A small sound classifier, trained from scratch.
Model: 7.34M parameters, log mel input, arch mlp_mixer, norm rmsnorm, activation swiglu, patch size [64, 2], layers 12, width 256.
Data: trained on synthesized solo parts of chorales (CocoChorales), 39062 training examples, 18.2 epochs.
Rows from block 4, named by matrix and row number. Rows with one number belong to one neuron. Each number is 128 + 24 x the weight over its row's rms, rounded and kept within 0 to 255. All counts start at 0. After the name is the row's rms in percent of the matrix's.
# gate: MLP gate (model.blocks.4.mlp.gate.weight, 768x256), inputs 0-127
# fc1: MLP up (model.blocks.4.mlp.fc1.weight, 768x256), inputs 0-127
# fc2: MLP down (model.blocks.4.mlp.fc2.weight, 256x768, transposed), outputs 0-127
gate.361 116 [109 113  87  99 133  89 113 124  97 123 125 100 137 127  89 108 140 157 130  99 150 109 137 148  84  96 175  97 108  97  94 107 102 130 132  90 116  87  79 169 169 153 123 156 139 104 143 147  98 127 126  98 108 100 108 147 159 124 164 124 126 152 113 114  88 133 135 124 109 118 132 129 119  89 138 170 142 167  88 152 142 160 162 157 130 128 114 119 149 143 129 138 109 117  85  85 101 144 107 113 132 149 119 135 150 120 111 123  79 120 123 100  99 145 130 114  99 125 137 121 108 145 139 135 117 103 128 142]
gate.362 093 [114 126 197  99 145 130 106 139 152 163 116  97 161 112 142 160 120 133 139 139 126  74  88 162 161 140 125 131 147  96 175  77 133 120 117 162 167 124 135 148 102  87 115 152 100 121 126 142 127 125 123 147 151 114 114 132  93 141 143 121 136 120 152 117 136 139 146 149  97 116 171 118 128 108  91 140 160 143 129 130  79  55 130 122 112 133 155 115 130 126  91 125  94 136 158 108 132 149 130 135 171 129 117 171 145 129 125 138 163 127 141 119 117 129 116 173 100 104 111  88 116 131 119 133 111 112 101  96]
gate.363 108 [119 135 151  95 111 163 141 139 149 117 116 143  71  83 141  86 123 156 139 128 144 110  86 104  85 104 115 111 130 133 121 107 117 111 119 154 112 113 139 125 123 125 128 128 168 110 138 120 160  87 125  98 127 141 131 103 149 147 109 143 109 134 119 145 108 125 138 108 127 193 122 153 120 169 139 125  95 107 118 163  95 139 109 168  72 111 154 177 103 105 126 144 162 173 130 114 148 131 127 155 116 189 113 112 133 175 121 155  79 130 105 123 166 135 100  69 118 131 129 128 112  86 110 133 108 128 118 121]
gate.364 110 [159 160 146 135 146 126 116 104 111 140 123 156 121 110 135 164 166 139  90  78 119 152 139 129 186  71 109  97 183 138  90 162 177 144 137 130 146  94 135 133 151 105 140 112 121 136 142  88 161 151 150 149 126 138 145 131 100 110 118 117 110 114 134 121 124 162 135 135 152 163 136  76 154 123 123 123 166 171 135 144 118 141 105 104 121 112 113 122 113 127 122 155 142 134 142 139 116 124 114 121 145 142  99 125  74 141 117 172 124 150 104 186  86 135 148  94 106 177  99 144 128 116 151  75 143 186 144 149]
gate.365 119 [126 117  87 116 159  70 124 138 120 136 119  85 153 168 117 117  90 125 154 106 138 125 119 161 124 134 123 154 115 145 140 100  91 162 134 156 148  69 144 129 120 143  89 153 141 108 145 168 119 107 116 162 167 133 119 186 117 145  98 112 169 133 188 161  87  68 125 139 114 116 133 142  92 106 159 123 103 122  84 152 157 120  92 157 119 118 154 138 119 118 126  92  88 148 103 167  86 101 141 131 129 167 121  98 120 172 139 140 131  89 127 124 135 145 128 121 163 105 151 150  90 125 133 149 106  83 131 104]
gate.366 078 [160 124 141 130 138 103  96 123  98 140 144 171 142 155 142 147 132 136  99 136 122 128  62 147 140 128 130 124 164 165 125 114 145 122  98 125 111 106 150  91 161 162 138 133 123 100 136 110 139 111 116 128 102 134 104 199 128 142 121 131 113 135 149 104 114 136 178 120 117 120 147 118 160 158 112 120 107 105 116 125 109 137 136 123 144 162 135 175 171 143 185 102 141 106 157 136 147  99 117 112 116 145 106 150  99 102 114 138 143 133 158 153 131 126 116 140 132 116 160 130 143 114 156 146 118 129 117  89]
gate.367 136 [161  81  98 131 124 118 145 121 114 121 148 130 122 109 148 112 108 145 162  99 160 163 112  82 136 159 132 139  74 145 107  91 107 150 145 102 114 176 109 119 143 127 110 173 162 136 113 126 140 114 113 159 164 132 126 125 160 111 136 168 179 123 167 138 177 167 108 138 159 148 119 154  85 118 117 128 105 103 141 115 122 117 166 131 113 104 130 116 118 107 158 146 125 138 148 138 125 121 132  87  98  89 170 132 128 152 165 156 161 115 125 152 109 160 121 131 151 138 110 168 108 149 142 116 155 103 145 111]
gate.369 096 [162 125 116 119 114 101 131 132 154 161 117  99 150 148 137 109 134 158 108  92 153  91  99 132 148 123 158  87 167 107  77  85 121 176 148 139 131 121  91 164 125 141 104 140 143 134 113 160 109 149 117 117 159 151 162 158 128 194 160 133 154 169 121 105 121 168 181 120  90 164 118 138 119 187 146 142 179 156 133 143 112 122 163 126 136 136 146 175 120 116 122 129 119 165 120 126 140 111  63 132  88 128 105 138 132 126 129 140 122 115 121 150 125 191 156 154 136 149 111 114 124 109 132 148 116 127 136 145]
gate.370 120 [103 130 172 121 105 140 133 105 126 115 102 125  99 166 174 108  91 101  76 125 114 136  93 104 134 101 135 146 109 127 135 108 117 147 143 126 127 134 103  81 164 150 102 124 151 134  95 149 115 153 140 146  84 106  90 110 121 169 145 127  84 108 132 112 140  82 158 132 119 145 130 116 127 120 155  63 132 120 103 146 149  99  93 110 116 131 148 192 116 114 132 163 165 170 115 124 138 118  74 127 102 137 107 104 127 143 145  97 114 158 133 152 140 157 154 116  73 107 136 129 115 104 105 158 141 127 159 152]
gate.371 098 [121 165 114 105 102 149 121 120 119 153 106  94  86 110 114 123  77 126  97 122 140 111  86 126 131 127 156 162 153 137 112 151 131 112 106 178 175 122 136 135 136 119 135  93 125 127 140 132 158 138 153 108 153 117 138 126 143 120 147 141 107 179 150 141 132 135 160  97  65 141 107 172 151 177 144 132 127 126 149 173 136 118 133 153 143 129 166 143  94 117 112  94 152 144 120 125 131 141 101 128 135 172 123 137 138 177 156 140 112 162 127  96 159 166 125 106 111 133 147  95  92  79 115 105 127 109 132 126]
gate.372 106 [104 149 157 119 102 132 102 102 112 127 121 127 163 124 123 126 119 112 120 150  99  97 138 165 164 139 103  95 128 102 153  96 110 117 107 103 136 166 147  85 166 131 140 129 123  93 103 126 139 121 134 116 116 156 125 169  68 146 123 116 114 154 102  93 154 114 160 108  96 112 114 122 134 139  97 135 154 110 127  86  62  91 126  99 105 162 160 153 154 122 104  94  91 115 123 126 169 123 104 150  72 124 148 146 125  96 103 131 166 113 124 141 120 139 130 163 107 121 100  84 161 103 127 149 116 132 109  87]
gate.373 091 [127 119 113 123 107 126 119 129 154 154 108  93 122 129 137  98 101 123 133 112 158 126 155 127 115 144 100 142 146 154 105 117 112 129  90 144 146 120 110 140  86  85  94 154  85 112 101 109  74 134 137 127 160  97 108 166 120 181 128 150  98 124 140 109 122 146 155  85  75 131 103 121  85 168 145 136 135 160 139  86 112 116 180  98 144 124 110 145 112  81 119 106 138 154 147  99  76 163  84 137  86 134 142  98 145 135 119 101 131 106 122 133 134 176  79 123 130 124 125 121 132 112 139 130 132  80 133 106]
gate.374 121 [144 156 137 160 163 110 101  60 128 158 127 102 118 160 133 131 173 140 132 111  97  75 150 108 158  56 141 138 127  87 113  99 126 151 126 165 144  88  95 146 113 100 123 107 167 130 107 169 101 141 126 122 117 159  82 142  87 124 107 103 110 122 123 116 106  88 143 140 163 151 118 120  92 128 117 114 140 136 100 138 103 113 104  83 126 121  98 156 142 167 109 135 114 105 127 103 157  87 113 144  97 124 116 102 121 130 109 115 137 148 131 120  98 125 176 142 126 147  79 177 105 167 135  94 141 163 122 114]
gate.375 130 [118  73  80 133  95 128 120 127 131 125 120 160 119 122 138  98  85 127 148 127 149 147 126 112 146 114 152 113 140 169 133 177 141 159 117 123 157 124 146 142 152 159 138 111  86 139 148 102 169 166 126  90 150  97 163  98 167 116 146 135 147 127 107 145 147 136 119 106 119 111 153 145 151 102 141 131  89 107 105 139 133 138 147 181 105 113 112 107 101 110 134  99 142 124 143 116 120  81 114 107 132  94 119 158 114 127 120 135 142 105 142 126 118 133  94 115 115 100 175 135 124  81 100 178 131  90 134 157]
gate.376 087 [113  85 104 148  95 119  81 104 167 147 155 121 212 143 141 144 148 137 138 150 148 118 124 127  97 138 120 108 115 124 175 148 150 110  99 118  94 104 100 106 105 113 144 152 109 113 115 140 128 139 112  87 136 161 161 169  84 142 132 144 137 148 106 139 155 116 109 105 108 163 186  78 132 100 101  93 130 142  92 139 143 125 128 123 116 142  95 152 119 136 138 130 136 130 146 127 128 122 117 129 148 133 127 154 125 121  77 123 154  72 127 112 135 141 112 118 104 104 135 139 112 106 135 137 161  73 102 100]
gate.377 113 [125 135 140 143 137 159 156 158 171 123  94 142 141 155 158 127 127 109  94 129  80 151 115  78 134 119 171 115  88  97 168 104 143 128 107 123 128 148 150 146 168 148 139 111 158 168 138 144 144 156 137 142 102 124 138  71 133 178 137 126 116 115 102 147 145  89 131 130 132 155 126 119 142 126 143  92 126 140  97 143 120 160 138 122 121 135 145 162 112 143 133 146 138 145 127 118 145  65 116 108 133 117  92 146  99 161 135 115 141 145 128 132 145 138 144  89  92  93 151 146 126 120 134 146 147 135 162 134]
gate.378 098 [ 69 157 110 102 134 101 104 116 108 102 132 135 111 136 127 125 153 146 151 137  98  99 149 176 114  94 131  83 101 107 129 144 142 102 128 118 109 127 137 125 129 143 113  94 119  77 136 116 113 157 111 123 149 126 107 142 136 119  72 105 109  98 115  82  86 122 142 138 101 113 144 126 120  96 121 156 124 134 110 140 115 157 115 103 127 136 113 164 154 121 145 102 119 128 125 112 115 101 129 108  76 128  70 129 123 115 128 146  93 132  75 121 118 119 121 100 105 110 119 154 124 132 115  97 108 148 150 129]
gate.379 089 [179 138 126 131 154 114 144 119 101 158 105 112 110 148 163 104 128 116 114  82 113 146 127 100 114 122 150 142 110 119 133  63 128 116 131 170 155  86 115 133 131 133 112 104 149 146 140 133 153  91 116 178 100 129 123 149 132 134 123 117 118 114 148 141 105 119 142 109 127 156 176 151 115 172 138 121 158 122 159 171 118 125 154  88 142 135 121 135 107 116 109 147 122 117 120 140 104 109 100 115 155 146 101 106 155 151 160 133  72 103 127  82 125 148 134  99 150 121  88 161 120 159 119 107 157 135 120 104]
fc1.361 121 [118 104 155 149 125 115 124  93 124 119 132 134 145  92 127 105 180 132 129 150 119 133 143 160 107 110  93  78 105  97 112 129 155 149  78 123 111 152 115 157 138 138 107 151 109  94 108 131 122 128 141  99 108 147 127 112 138 129 138 142 134 121 112 142 125  81 119 165 172 128  86 120 121 116 125 135  96 139 115 114 102 165 101 127 156 154 109 138 127 145  97 131 113 136 139 143 103 152  91 151  99  90 162 123 156 117  86 110 115  92 127 138 102 115 108 123  93 131 162 133  63 154 122  66 120 119 132 118]
fc1.362 097 [102 108 117 138 112 104  73 110 135 129 123 129 136 168 144 127 136 124 136 153 101  95 149 145 143 134 154  86 115 119 101 123 150 147  94 139 150 101  95 139 128 127 130 130  98  84 115 119  89 108 114 107  97  92  69 119  96 102 108 132 107 159 120  78 131  80 152 120 121 151 127 112 148  95 111 142 160 108 156 140 117 123 153 106 137 125 123 145 105 117  98 104  74 108 153 108 112 137 122 132 122 127 122 139 128 131 118 141 139 134 123 110 127 106 131 146 129 132 121  93 117 124  92 137 104 115 114 127]
fc1.363 113 [177 131 140 152 104  83 145 144 133 132 143  91 109 111 116 113 106 104 122 114 125 144 116 144 114 180 110 168 100 131 153 139 135 142 144 134 128 117 109 113 134  91 119 132 108  96 135 135 111 121 124 139 158 105  93 121 128 122 164 147 122 150 164 114 147 160 122 133 156 156 130 117 100 143 136 112 157 113 111 154 132 139 146 115 156 118 105 120 161 112  94 119 135 141 150 162 132 126 151 126 138 133 116  83 116 144 129 108 138 101 131 160 130 131 159 103 146 170  59 110 134 139 137  77 164 137 128 148]
fc1.364 122 [121 100 129  95 135 130 139 166 146 115 139 127 150 131 134 112 143 135 143 113 139 116 108 128 105 136 129 121  91 151 107  76 119  98 143 117 119 170 123 115  92 144 117 171 130 113  92 153 104 108 148 102 147 150  98 151 162 154 157 168 167 136 131 145 121 125 142 147 118 118 109 165 129 182 168 159 135  92 142 136 132 114 188 170 118 131 155 158 126 116 123 128 126 151 113 155 132 134 125 120 129 137 145 127 119 146 116 144 107 125 177  55 165 150 164 159 152 139 161  98 112 151 156 100 111 109 104  95]
fc1.365 116 [149 133 129 120 127 109 138 121  90  85 106 136 125 124 113 107 141 156 137 141 217 151  93  89  94 110  92 152 132  91 140  98  89 101 121  94  90 108 134 108 136 120 130 175 130 114 147 120 163  99 161 126  94 120 169 148 134  99 120 151 117 131 121 132 107 131 127 116 106 129 115 121 114 111 125 173 114 163 144 117 131 174 108 136  97 119 144 109 109  98 142 166 147 110 114 105 118 171 127 109 108 138 129 119 180 103 131 141  91 126 121 143  98 119  85  96 122 127 159 160 112 136 166 162 143 128 146 125]
fc1.366 062 [114 136 114 130  98  91 148 161  99 140 182 142 129 130 160 155 136 154 125 127 146 113 115 139 150 172 119 141 120 152 156 149 181 143 117  90 147  96 112 130 145 106 127 126 136 135 147  96 151  92 132  95 105 107 149 150 110 112 166  97 138 124 101  88 156 141 125 104 157 145 163 114 120 145 145 158 141 106 102 104 124  99 129 178 156  88 122 134 118 143 123  93 114  98 110 103  74 141 118 128 131 116 100 150  94  44 103 128 137 113 115 135 151 118 113 125  95 112 121 146 122 118 177 105  79 115 150 121]
fc1.367 142 [129 135 113 111 100 147 145 130 150 143 130 137 156 156 141 155 133  95 133 163 109 109  78 157 152 143 163 101 140 151 145 106 147 102 154 152 173 137 107 124 157 151 117 104 113 128 168  89 148 105 115 150 121 108 130 126 134 138 153 103 116 121 124 164 133 137 198 111 129 112 219 116 165 163 161 154 155 109 130 176 149  81 145 143 149 122 163 152 118 126 110 117 123 103 130 121 133 131 111 142 173 141 127 124  87 126 153 119 122 139 142 117 147 118 123 154 146 111 138 105 147  89 101 170  85 106 140 138]
fc1.369 086 [132 110 159 147 153  83 131 124 125 126 123 143 180 205 105 123 136  97 119 188 117 107 121 140 150 137 134 151 136 164 134 105 140 109 162  96 103 124 132 153 185 177 107 145 145 146 169 141 112 103 112 158  91 150  89 146 123 158 155 102 156 147 122 117 119 104 132 131 179 110  99 197 134  87 126 111 144 149  98 113 110 152 130 165 131 133 160 163 127 135 107 103  86 134 118 126 140  93  89 125 112  79 128 135 128 115 133 108 119  80 149 161  88 133 147 142 119 170 109 100 140 163 137 133 144 147 145 148]
fc1.370 123 [107 118 106  88 141 127 133 117 104 146 132 130 110 119 105 114  80 135 134 125 128 152 114 113 104 170 111 165 178 152 134 152 144  79 159  84 138 133 108 114 158 161 137 123 117 146 127 166 116 163 143 136 147 114 119 146 151 181 150 152 118 100  80  87  91 137 116 111 104 118 106 136 123 156 170 113 109 131 125 159 177 153 128 112 134 116 127 110 120 136 125 131 155 149 119 147  93 107 132  94 131 160 132 125 149 113 149 113 105 126  82 103 130 108 111 117 134 145 192 124  99 124 138 120 135  68 103 123]
fc1.371 096 [166 138 106 127 121  99 124 151 157 132 118 156 155 119 165 152 163 138 133 120 141 134 155 129 131  73 130  64 113  88 113 100 113 152 154 104 125 117 124 138 121 115 134 163 141 134 108  77 129 105 139 127 132 140 105 137 115 139 110 110 134 129 132 150 107 170 111 114 149 112 153  88 127  80 102 133 140 125  89 101 114 155 119 159 136 126  92 130 157 141 174 146  99 155 152  91 118 121 125 121 118  98 123 124 119  79  95 100 152  97 131 159  84  95 150 103 116 110 114 172 173 121 136 176 136 147 120 149]
fc1.372 089 [128 136 106 129  99 134 152 132  87 129 107 133 139 122 152  99 148 115 116 127 141 120  83  88 105 160 137 130 118 185  85  89 121 106 119 127  89 107 117 141 131 162  92 161 158 112 124 124 135  98 161 144 142 143  83 103 134 182 142 120  89 118 145 154 121 125 111 151 145 115 124 145 102 155 131 105  80 108 120 136 140 167 154 136 142 115 130 128  83 115 159  90 176 116 157 126 106 145 150  95 118 145 159  98 166 168 184 115  69 106 143 136 124 155 114  86 156 127 137 156 112 141 108 165 138 109 139  86]
fc1.373 085 [120 133 120 132 133 114 121 137 151 125 141 105 116 102 138 133 113 103 167 138 136 139 141 142 111 141 109 131 133 113 141 125 119 127 173 162 149 182 133 142 148 149  95 153 124 123 143 136 121 135 131 128  98 167 142  79  66 143 111 128  91 136 141 103 155 132 174 147 123 179 160  78 128 127 140  91 167  99 118 151 164  90 103  81 153 112 145 133 118 107 139 161 108 135 161 136 126 144  94 138 130 161 129 110 103 139 140 147 149 135  93 156 102  96 101 144 134 121 136 126 127 133  94 144 142 107 146 158]
fc1.374 119 [103 177 156 121 111 143 117  67  89 144 165 110 152 138 133  98 120 129 136 177 121 118 138 168 157 115 109 126 111 129 178 161 158 142 101 156 105 122 191 131 102 123 111 121  66 114 169 119 121 162 147 139 168 146 145 104  62 128  86 120 143  99 104 136 101 106 135 152 125 141 146 106 131  87 123 139 117 131 119 148 111 133  66  86 155 176 108 159  84 122 126 139 102 117 172 115 140 167 120 145  91  77 140 157 147 134 125 121 115 147 127 126 106 101 122 121 138 134 123 144  72 137 139 117 112 141 125  99]
fc1.375 141 [105 115 132 128 139 117 181 166 164 122  87 106 118 155 112 135 155  87  93 118 165 105 176 119 119  96 144 120 142 105  98 103 112 139 136 174 117 108 101 195  83  94 118 143 126  97  98 153 139  78 116 155 106 116 134 129 120  96 114  78 108 111 137 143 107 137 132 143 124  93 107 129 110 115 125 148 178 140  88 118 124 131 116 131  94  99  87 109 153 144  99 120  83 126  86 126  98 132  75 109 125 135  71 129 149 125 119 130 111 146 150 156  95 108 169 150 154  95 136 109 122 127 159 151 124 128 160 131]
fc1.376 082 [145 130 149  73 117 101 124 112  87 130 144 139 134 137 157 118 115 104 106 118 151 134  94 138 122 100 121 140 161 155  83  89 172 105 162 133 113 119 113 172 115 119  89 147 101 110 133 131 138 112 121 155 168 129 103 143 116 163 149 133 140 115 140 110  99 111 122 123 139 107 149 119 143 122 151 165 115 141 117 141 150 107 156 101 100 178 127 104 120 115 115 112  84 108 154 134  70 135 111 140 152  54 117 166 176 104 134 110  91  96 144 113 120 119 107 128 144  95 157 118  59 121 117 111 140 146 127  89]
fc1.377 116 [ 88 118 138 151 100 130 135 126 150 138 114 128 126 130 160 157 137 110  85 119 152  97 123 155 139 145 135  73 148 123 134 113 133 116 117 188 166 105 103 159 119 131  98 139 117 124 102 156 122  82 141 121 121 101 110 121 110  98  97 105 121 133 137 135 129 135 131 112 153 110 162  81 129 141 135 123 153  78 112 113 123 116 112 120 140  94  71 161 130 151 107 119 111 107 162 140 122 161  87 151 160 100  92 126 157 113 143  98  64 136 178 151  94  96 130 140 168 121 101 104 120 114  98 149 114 114 152 152]
fc1.378 105 [136  94  93 105 122 114 118 127 139 130 159 141 135 147 128 132 114 123 127 139 122 138 123 117 124 138 109 130 144 160  73 121 121 148 170 103 130 112 128 108 136 113  62 135 135 101 117 105 111 120 133 140 140 122 117 139 150 112 160 163 150 119 143 140 157 168 124  99 129  81 141 110 117 140 154 111 130 108 139 148 177  74 131 143 120 104 162 155 107  85 118 112 150 126 110  91 147 134 136 115 115 106 117 140  87 108 118 135 108 130 157 112 131 140 157 132 155 160 160 105 167  98 113 155  72 140 144 106]
fc1.379 093 [164 154 151 145 151 145 120 133 116 134 125  78 118 136  92 173 137 132 110 123 129 110 135  96 116  98 151 163 130 113 111 133  89 152 158 136 146  57 140 168 147  97 104 157 160 105  99 208 125 130 155 167  99 104 128 162 111 125 139 112 102 114 166 122 117  83 142 100 111 136 105 141 125 121 139 147 172 149 117 124 117 148 127 136 117 135 102 106 122 119 146 130 169 174 107 136 141 135 134 144 164 182 101 144 136 145 114 118 101 118 103 123 151 151 174 143 118 123 140 135 134 149 180 114 156 136 141 164]
fc2.361 137 [115 157  98 118  94 120 126 134 142 163 151  78 162 119 113 108 102 143 156 108 113 113 115 139 144 141 178 112  86 115 170 154 112  95 107 101 138 149 118 130 106 111 152 115 149 143 139 107 128 158 112 138 171 135 123 136 134 149 174 114 168 156 171 127 114 146 159  97 115 166 171 114 173 167 153 158 165 130 139 169 101 101 172 131 145 137 135 137 124 126 133 115 121 133  83 142 108 105 127  80 115 145 138 156 100 157 132 127 161 141 116 120 120 168  92 158 147 137 145 129 122 138 121 115 120 111 151 147]
fc2.362 089 [115 138 166 140 129 124 131 115 139 147 152  99 118  90 107 115 110 129  75 168 144 125 114 122 158 126 112 111 131  84 123 124 124 122 136 102 109 121 119 111 123 140 116 153 128 141 104 130 139 116 127 131 140 149 167 126 113 122 115 114 150 116 120 115 104 145 140 121 132 131 140 113 142 173 101  93 194 139 155  84 105 131 112 105 171 120 132 124 107 135 141 211 101  92 118 186  96 110 147 130 139 103 156 113 135  86 108 125 102 103 119 129  76  96 138 133 138 197 106  96 136 207 134 111 116 151 114 144]
fc2.363 117 [118 100  92  88 133 134 116 116  93 112 129 181 150 167 113 122 168 139 109 163 132 127 133 113 144  87 116 107 128 144  95 121  96 143 138 124 101 124 119 114 129 159 104 108 107 116 173 158 104 137 146 124  98 100 101 138 166 118 125 115 130 109 106 158 122 154 130 172  91 100 112 188 152  87 123 118 109 104  91 112 158 153  89 126 100 118 125 129 112 160 134 105 148 103  98 115 155 132 123 162 128 135 124 128 125 109 128 105 124 164 145 110 157 101 120 118 115 100 156 141 161 163 139 131 101 146 120 107]
fc2.364 129 [126 127 113 145  80 106 127 143  96 101 130 147 112  84 159  92 149 144 162 128 110 145 173 131 110 146 119 151  97 158 128 158 149 107  88 140  80 122 174 143  69 110 102 146  92 105 123 136 127 137 139 145 130 151 121  76 113 117  92 189 128  93  91 161 115 132  91 151 131 114  75 101  99 116 100 113  87 100 127 140 152 135  93  86 103 151  85 122 117 108 127 124 134 155 113 112 129 169 123 116  73 125 150  83 157 148 120 152 117 113 143 127 118 115 110 120 118 138 126  81 101 128 161 146 149 111 137  87]
fc2.365 125 [133 161 133 138 157  96  95 111 120 104 159 129 179 193  87 146 155 127  93 146 101 120 121 105 150  81 124 140 151 109 119 100 111 154 127  92 153  89 104 168 168 162 143 103 149 148 153 161 105 122 123 170  84 112 127 145  94 102 182  99 137  91 113 121  90  82 146 118 110 140 128 141 164 118 181 115 126 135 105 138 128 141 100 122 138 159 173 145 132 127 100 151 110 131 120 128 119 107 108 131 151 131 104 125 155 110 138 126  94 142 126  94 138  96 194 121 112 125 180 119 120 129 149 134  87 144 129 138]
fc2.366 060 [128 152  71 120 124 163  93 108 111 117 122 109 149 144 146 124 182 169 128 153 118 175 140 157 133 134 122 105  86 158 143 125 127 141 124 116 158 111 128 152 167 144 145 125 125 173 124  96 147 122 129  93  82 103 195 156 159 114 194 115 116 123 133 140 133 129 150 146  87 121 166 174 141 138 174 126 137  93 144 133 160 111 137 122 157 134 149 115 159 128  89 115 145  87 123  76 145 120 155 129  74 141 129 125 146 136 160 151 103 172 110 142 158 116 116 153 114 112 133 126 184  71 135 145  94 105 161 121]
fc2.367 164 [111  98 129 140 130 126 168 115 141 149 119  84 136  47 100 118 160 142  95 106 134 133 132 165 138 127  99 132 138 130 135 154 122 152 123 123 148 110 106  84  72  99 116 106 143 122  81 143 122 143 124 128 151 153 151 170 148 126 132 117 147 138 153 107 114 128 104 141 149  97 143 103 109 144 113 102 168 167 119 103 109 123 131 130 133 111 111  84 172 146 109 112 116 118 123 174  92 134 133  91 104 126  97 106  97 108  97 172 121  99 136 142  51 151 102 161 125 127  67 126 116 164 119  74 119 130 119 156]
fc2.369 081 [106 103 124 105 104 173 152 108 143 137 151 126 122 100 116 126 144 138 138  89 160 111  93  98 135 122 113 131 120 141 134 125 128 121 172 144 127 153  80  74 124 109 147 134 134 109 114 131 137 155 116 136 126 126 127 105 164 102 117 118 124 151 123  92 169 139 117 160 149  92 168 159 136 103 108 124 149 124 148  92 134 137 133 104 142 107 131 132 112 145 141 111 116 129 113 137 127  99 152 106 155 103  91 159 103  84 117 158 123 115 128 148 142 130 144 127 144 129 111 108 148 121 108  85 179 134 121 136]
fc2.370 130 [126  97 109  95  84 144 125 115 133 111  90 142 119 118 157 149 102 214 167 134 107 129 124 113 137 109 144 112 156 128 111 170 103 134  86 154 129 117 123 106 107 118 109  99  85  94 125 139 165 144 148 111 170 123 151 122 137 133  92 107 117 169 136 171 146 142 112 111  81 127 117 138 130 148 110 149 142 164 172 102 100 163 135 167  84 159 131 153  74 146 120 137 147 118 110 127 166 145 147 140 124 134 140 155 115 121 108 145 145 150 123  99 139 157 104 131 109 129 132 121 144  96  97 143 116 141  90 128]
fc2.371 095 [ 76 147 130 164 145 125 132 148 125 117 114 138 113 121 114  95 123 120 134 128 140 139 130 124 120 170 113 167 122 165 175 146 149 110 126 117 124 137 138 102 104 107 117 139 147 150 110 109 156 137 115 136  80 141 104 126 117 148 149 135 105 115 113  99 131 110 109 177 156 114 119 100 111 122 122 110 123  99 117 138 137 120 116 113 134 105 117  83 188 120 118 103 140 124 143 152 127 136 172 107 139 142  95  93 160 157 149 145 106 110 137 177 120 136  73 152 127  97 121 148 115 135 127 171 158  87 143  70]
fc2.372 087 [105 151 122 116 110  88 125 123 161 130 130  92 121  76 125 116 151 108  92 105 154 117 134 119  91 114 128  98 133  91 116 130 164  91  90 131 123 122 138 112  80  90 159 151 134  81 112 120 141 138 131 101 158 121 116 114 113 140  94 131  97 148 132 104 134 118 145 104 108 150 118  96  99 103  92 165 124 141 121  96 125 131 143 138 135 146 116 123  96  87 161 104 111 156 109 125 112 173 168  57 103 143 128 132 139 151 107 143 147  95 115 128 118 127 102 110 119  98 105 148  78 104 149  91 166 121 122  88]
fc2.373 077 [122 176 149 154 177 164 124 119 140 128 149 103 109 116 144 140 131 101 133 102 137 183 136  84 111 116 142 158  95 107 140 124 112  89 143 117 133 139 121 133 140 124 149  90 161 122 147 106 135 113 123 138 137 120 110 139 124 170 150 113  60 123 101 125 121  88 142 130 160 173 160 137 112 141 159 122 115 130 151 100 142 123 125 180 121 116 141 172  99  70 127 128 118 132 130 109 146 143 145  87 119 143 132 130 144 157 171 109 167 129  92  92 132 139 166 104 132 133 111 171 117 111 115 142 147 137 130 128]
fc2.374 133 [138 124 148 125 159 145 141 147 124 167  97  85 147 131 121 133 105 126  89 142 119 130 102 106 150 159 129 136 145 192 140 128 143 120 181 116 147 146  99  97 146 147 112 133 118 184 104 125 135 134 150 152 123 151 141 143 155 163 132 111 148 118 160  97 167 163 126 154 130 102 161 120 165 156 138  95 169 159 134 145 137 111 151 127 131 110 145  89 129 154 123 153 158 128 140 184 132  76 121 171 153 122 104 138  96  99 141 152 125 123 120 126  97 155 114 158 115 119 104 119 138 200 118 119 105 136  90 106]
fc2.375 155 [126 129 124 152 129 131 154 157 105 111 150 111 157 169 104 132 102 111 138 150  76  92  79 107 185 143 106 149 125 157 114 109 113 120 122 124 106 137  85 100 101 113 110 112  97 127 131 157 139 126 123 161 123 102  83 137 116  95 149 126 137 121 166 119 161 136 139 122 114 114 117 129 186 134 145 130 164 127 173 131  99 129 133 101 123 146 158 129 117 149  97 100 167 121 124 176 155 112 123 131 131 109 124 130 104  99 161  94 144 166 132 125 161 134 112 156 132 125  99 120 159 166 116 121 116 169 127 109]
fc2.376 076 [117 127  90 149 100 114 136 145  92 142 148 142 136 118 102 117 114  70 134 124 157 111 153 131  97 139 110 157 128 127 146 132 112  90 116 110  94 153 100 112  85  96 149 119 129 121 136 125  87 142 105 109 163 107 103 167 128 126 162 148 117 110  86 119 138 125 108 141 137  40  84 146 130 135 116 144 103 117 135  33  88  88 132 154 111  90 118 136 150  90 122  81 151 142  74 128 133 139 123  77  88 123 110 146 146 109 137 100 168 109 131 161 185 115 121 159 123 110 129 124  87 127 152 127 150  83 129 120]
fc2.377 124 [121 143  99 140 124 136 136 145  78  73 120 155 125 143 107  78 131  71 152 117 109 133 129  96 136 152 139 155  76 175 123 118 128 114 129  74  78 176 138 140 150 148 152 134 179 156 141 118 126 113  89 128 101 123 106  96 137  98 156 142  97 139 152 118 141 138 139 126 153 149  94 134 124 109 130 150  97  84 146 135 134 126 136  88 143 103 160  86 159 132 151 102 147 109 108 134 142 117 124  98  94 132 138 108 124 170 155  88 153 156 127 149 168  98 101 137 119  97 104 144 155 151 118 131 140 138 164 105]
fc2.378 098 [135 136 145 131 154  95  88 124  95 101  91 125 112 151 134 121 105 131 166  96 182 146 151 171  95 139 157 160 131 146  90 128 135 191 113 146 143 132 149 196 139 106 151 160 130 143 141 146 155  93  88  81 131  97 148 133 139 114 108 130 133 140 118 154 180 119 153 164 158 110 113 132 100 127 106 192 113 149 141 136 166 126 143 149 161  99 128 109 147 130 132 130 112 114 132  84 108 110 136 126 112 154 142 167 140 133 138  99 155 116 170 138 120 132 125 132 145 148 153 166 135 112 119 126 140 106 173 156]
fc2.379 093 [130 138 134 132 122 153 112  86 145  98 110 197 111 150 177 136 140 136 146 109 133 155 144 116  93 142 130 161  96 122 140  95 136 146 137 148 122 138 143 160 166 154 103 148 147 145 137 123 130  94 102 111 105 123 165 100 133 147 111 155  87 138  88 163 134 103 157 115 139 153 137 140  75  97 122 141  94  73 133 121 136 120 117 138 120 116 132 149 102 125 136 146 170  99 148  94 159 159 143 140 130 140 182 119 160 152 148  98 123 131 117 133 171 104 111 116 141 120 111 143 134  95 101 126 125 122 161 136]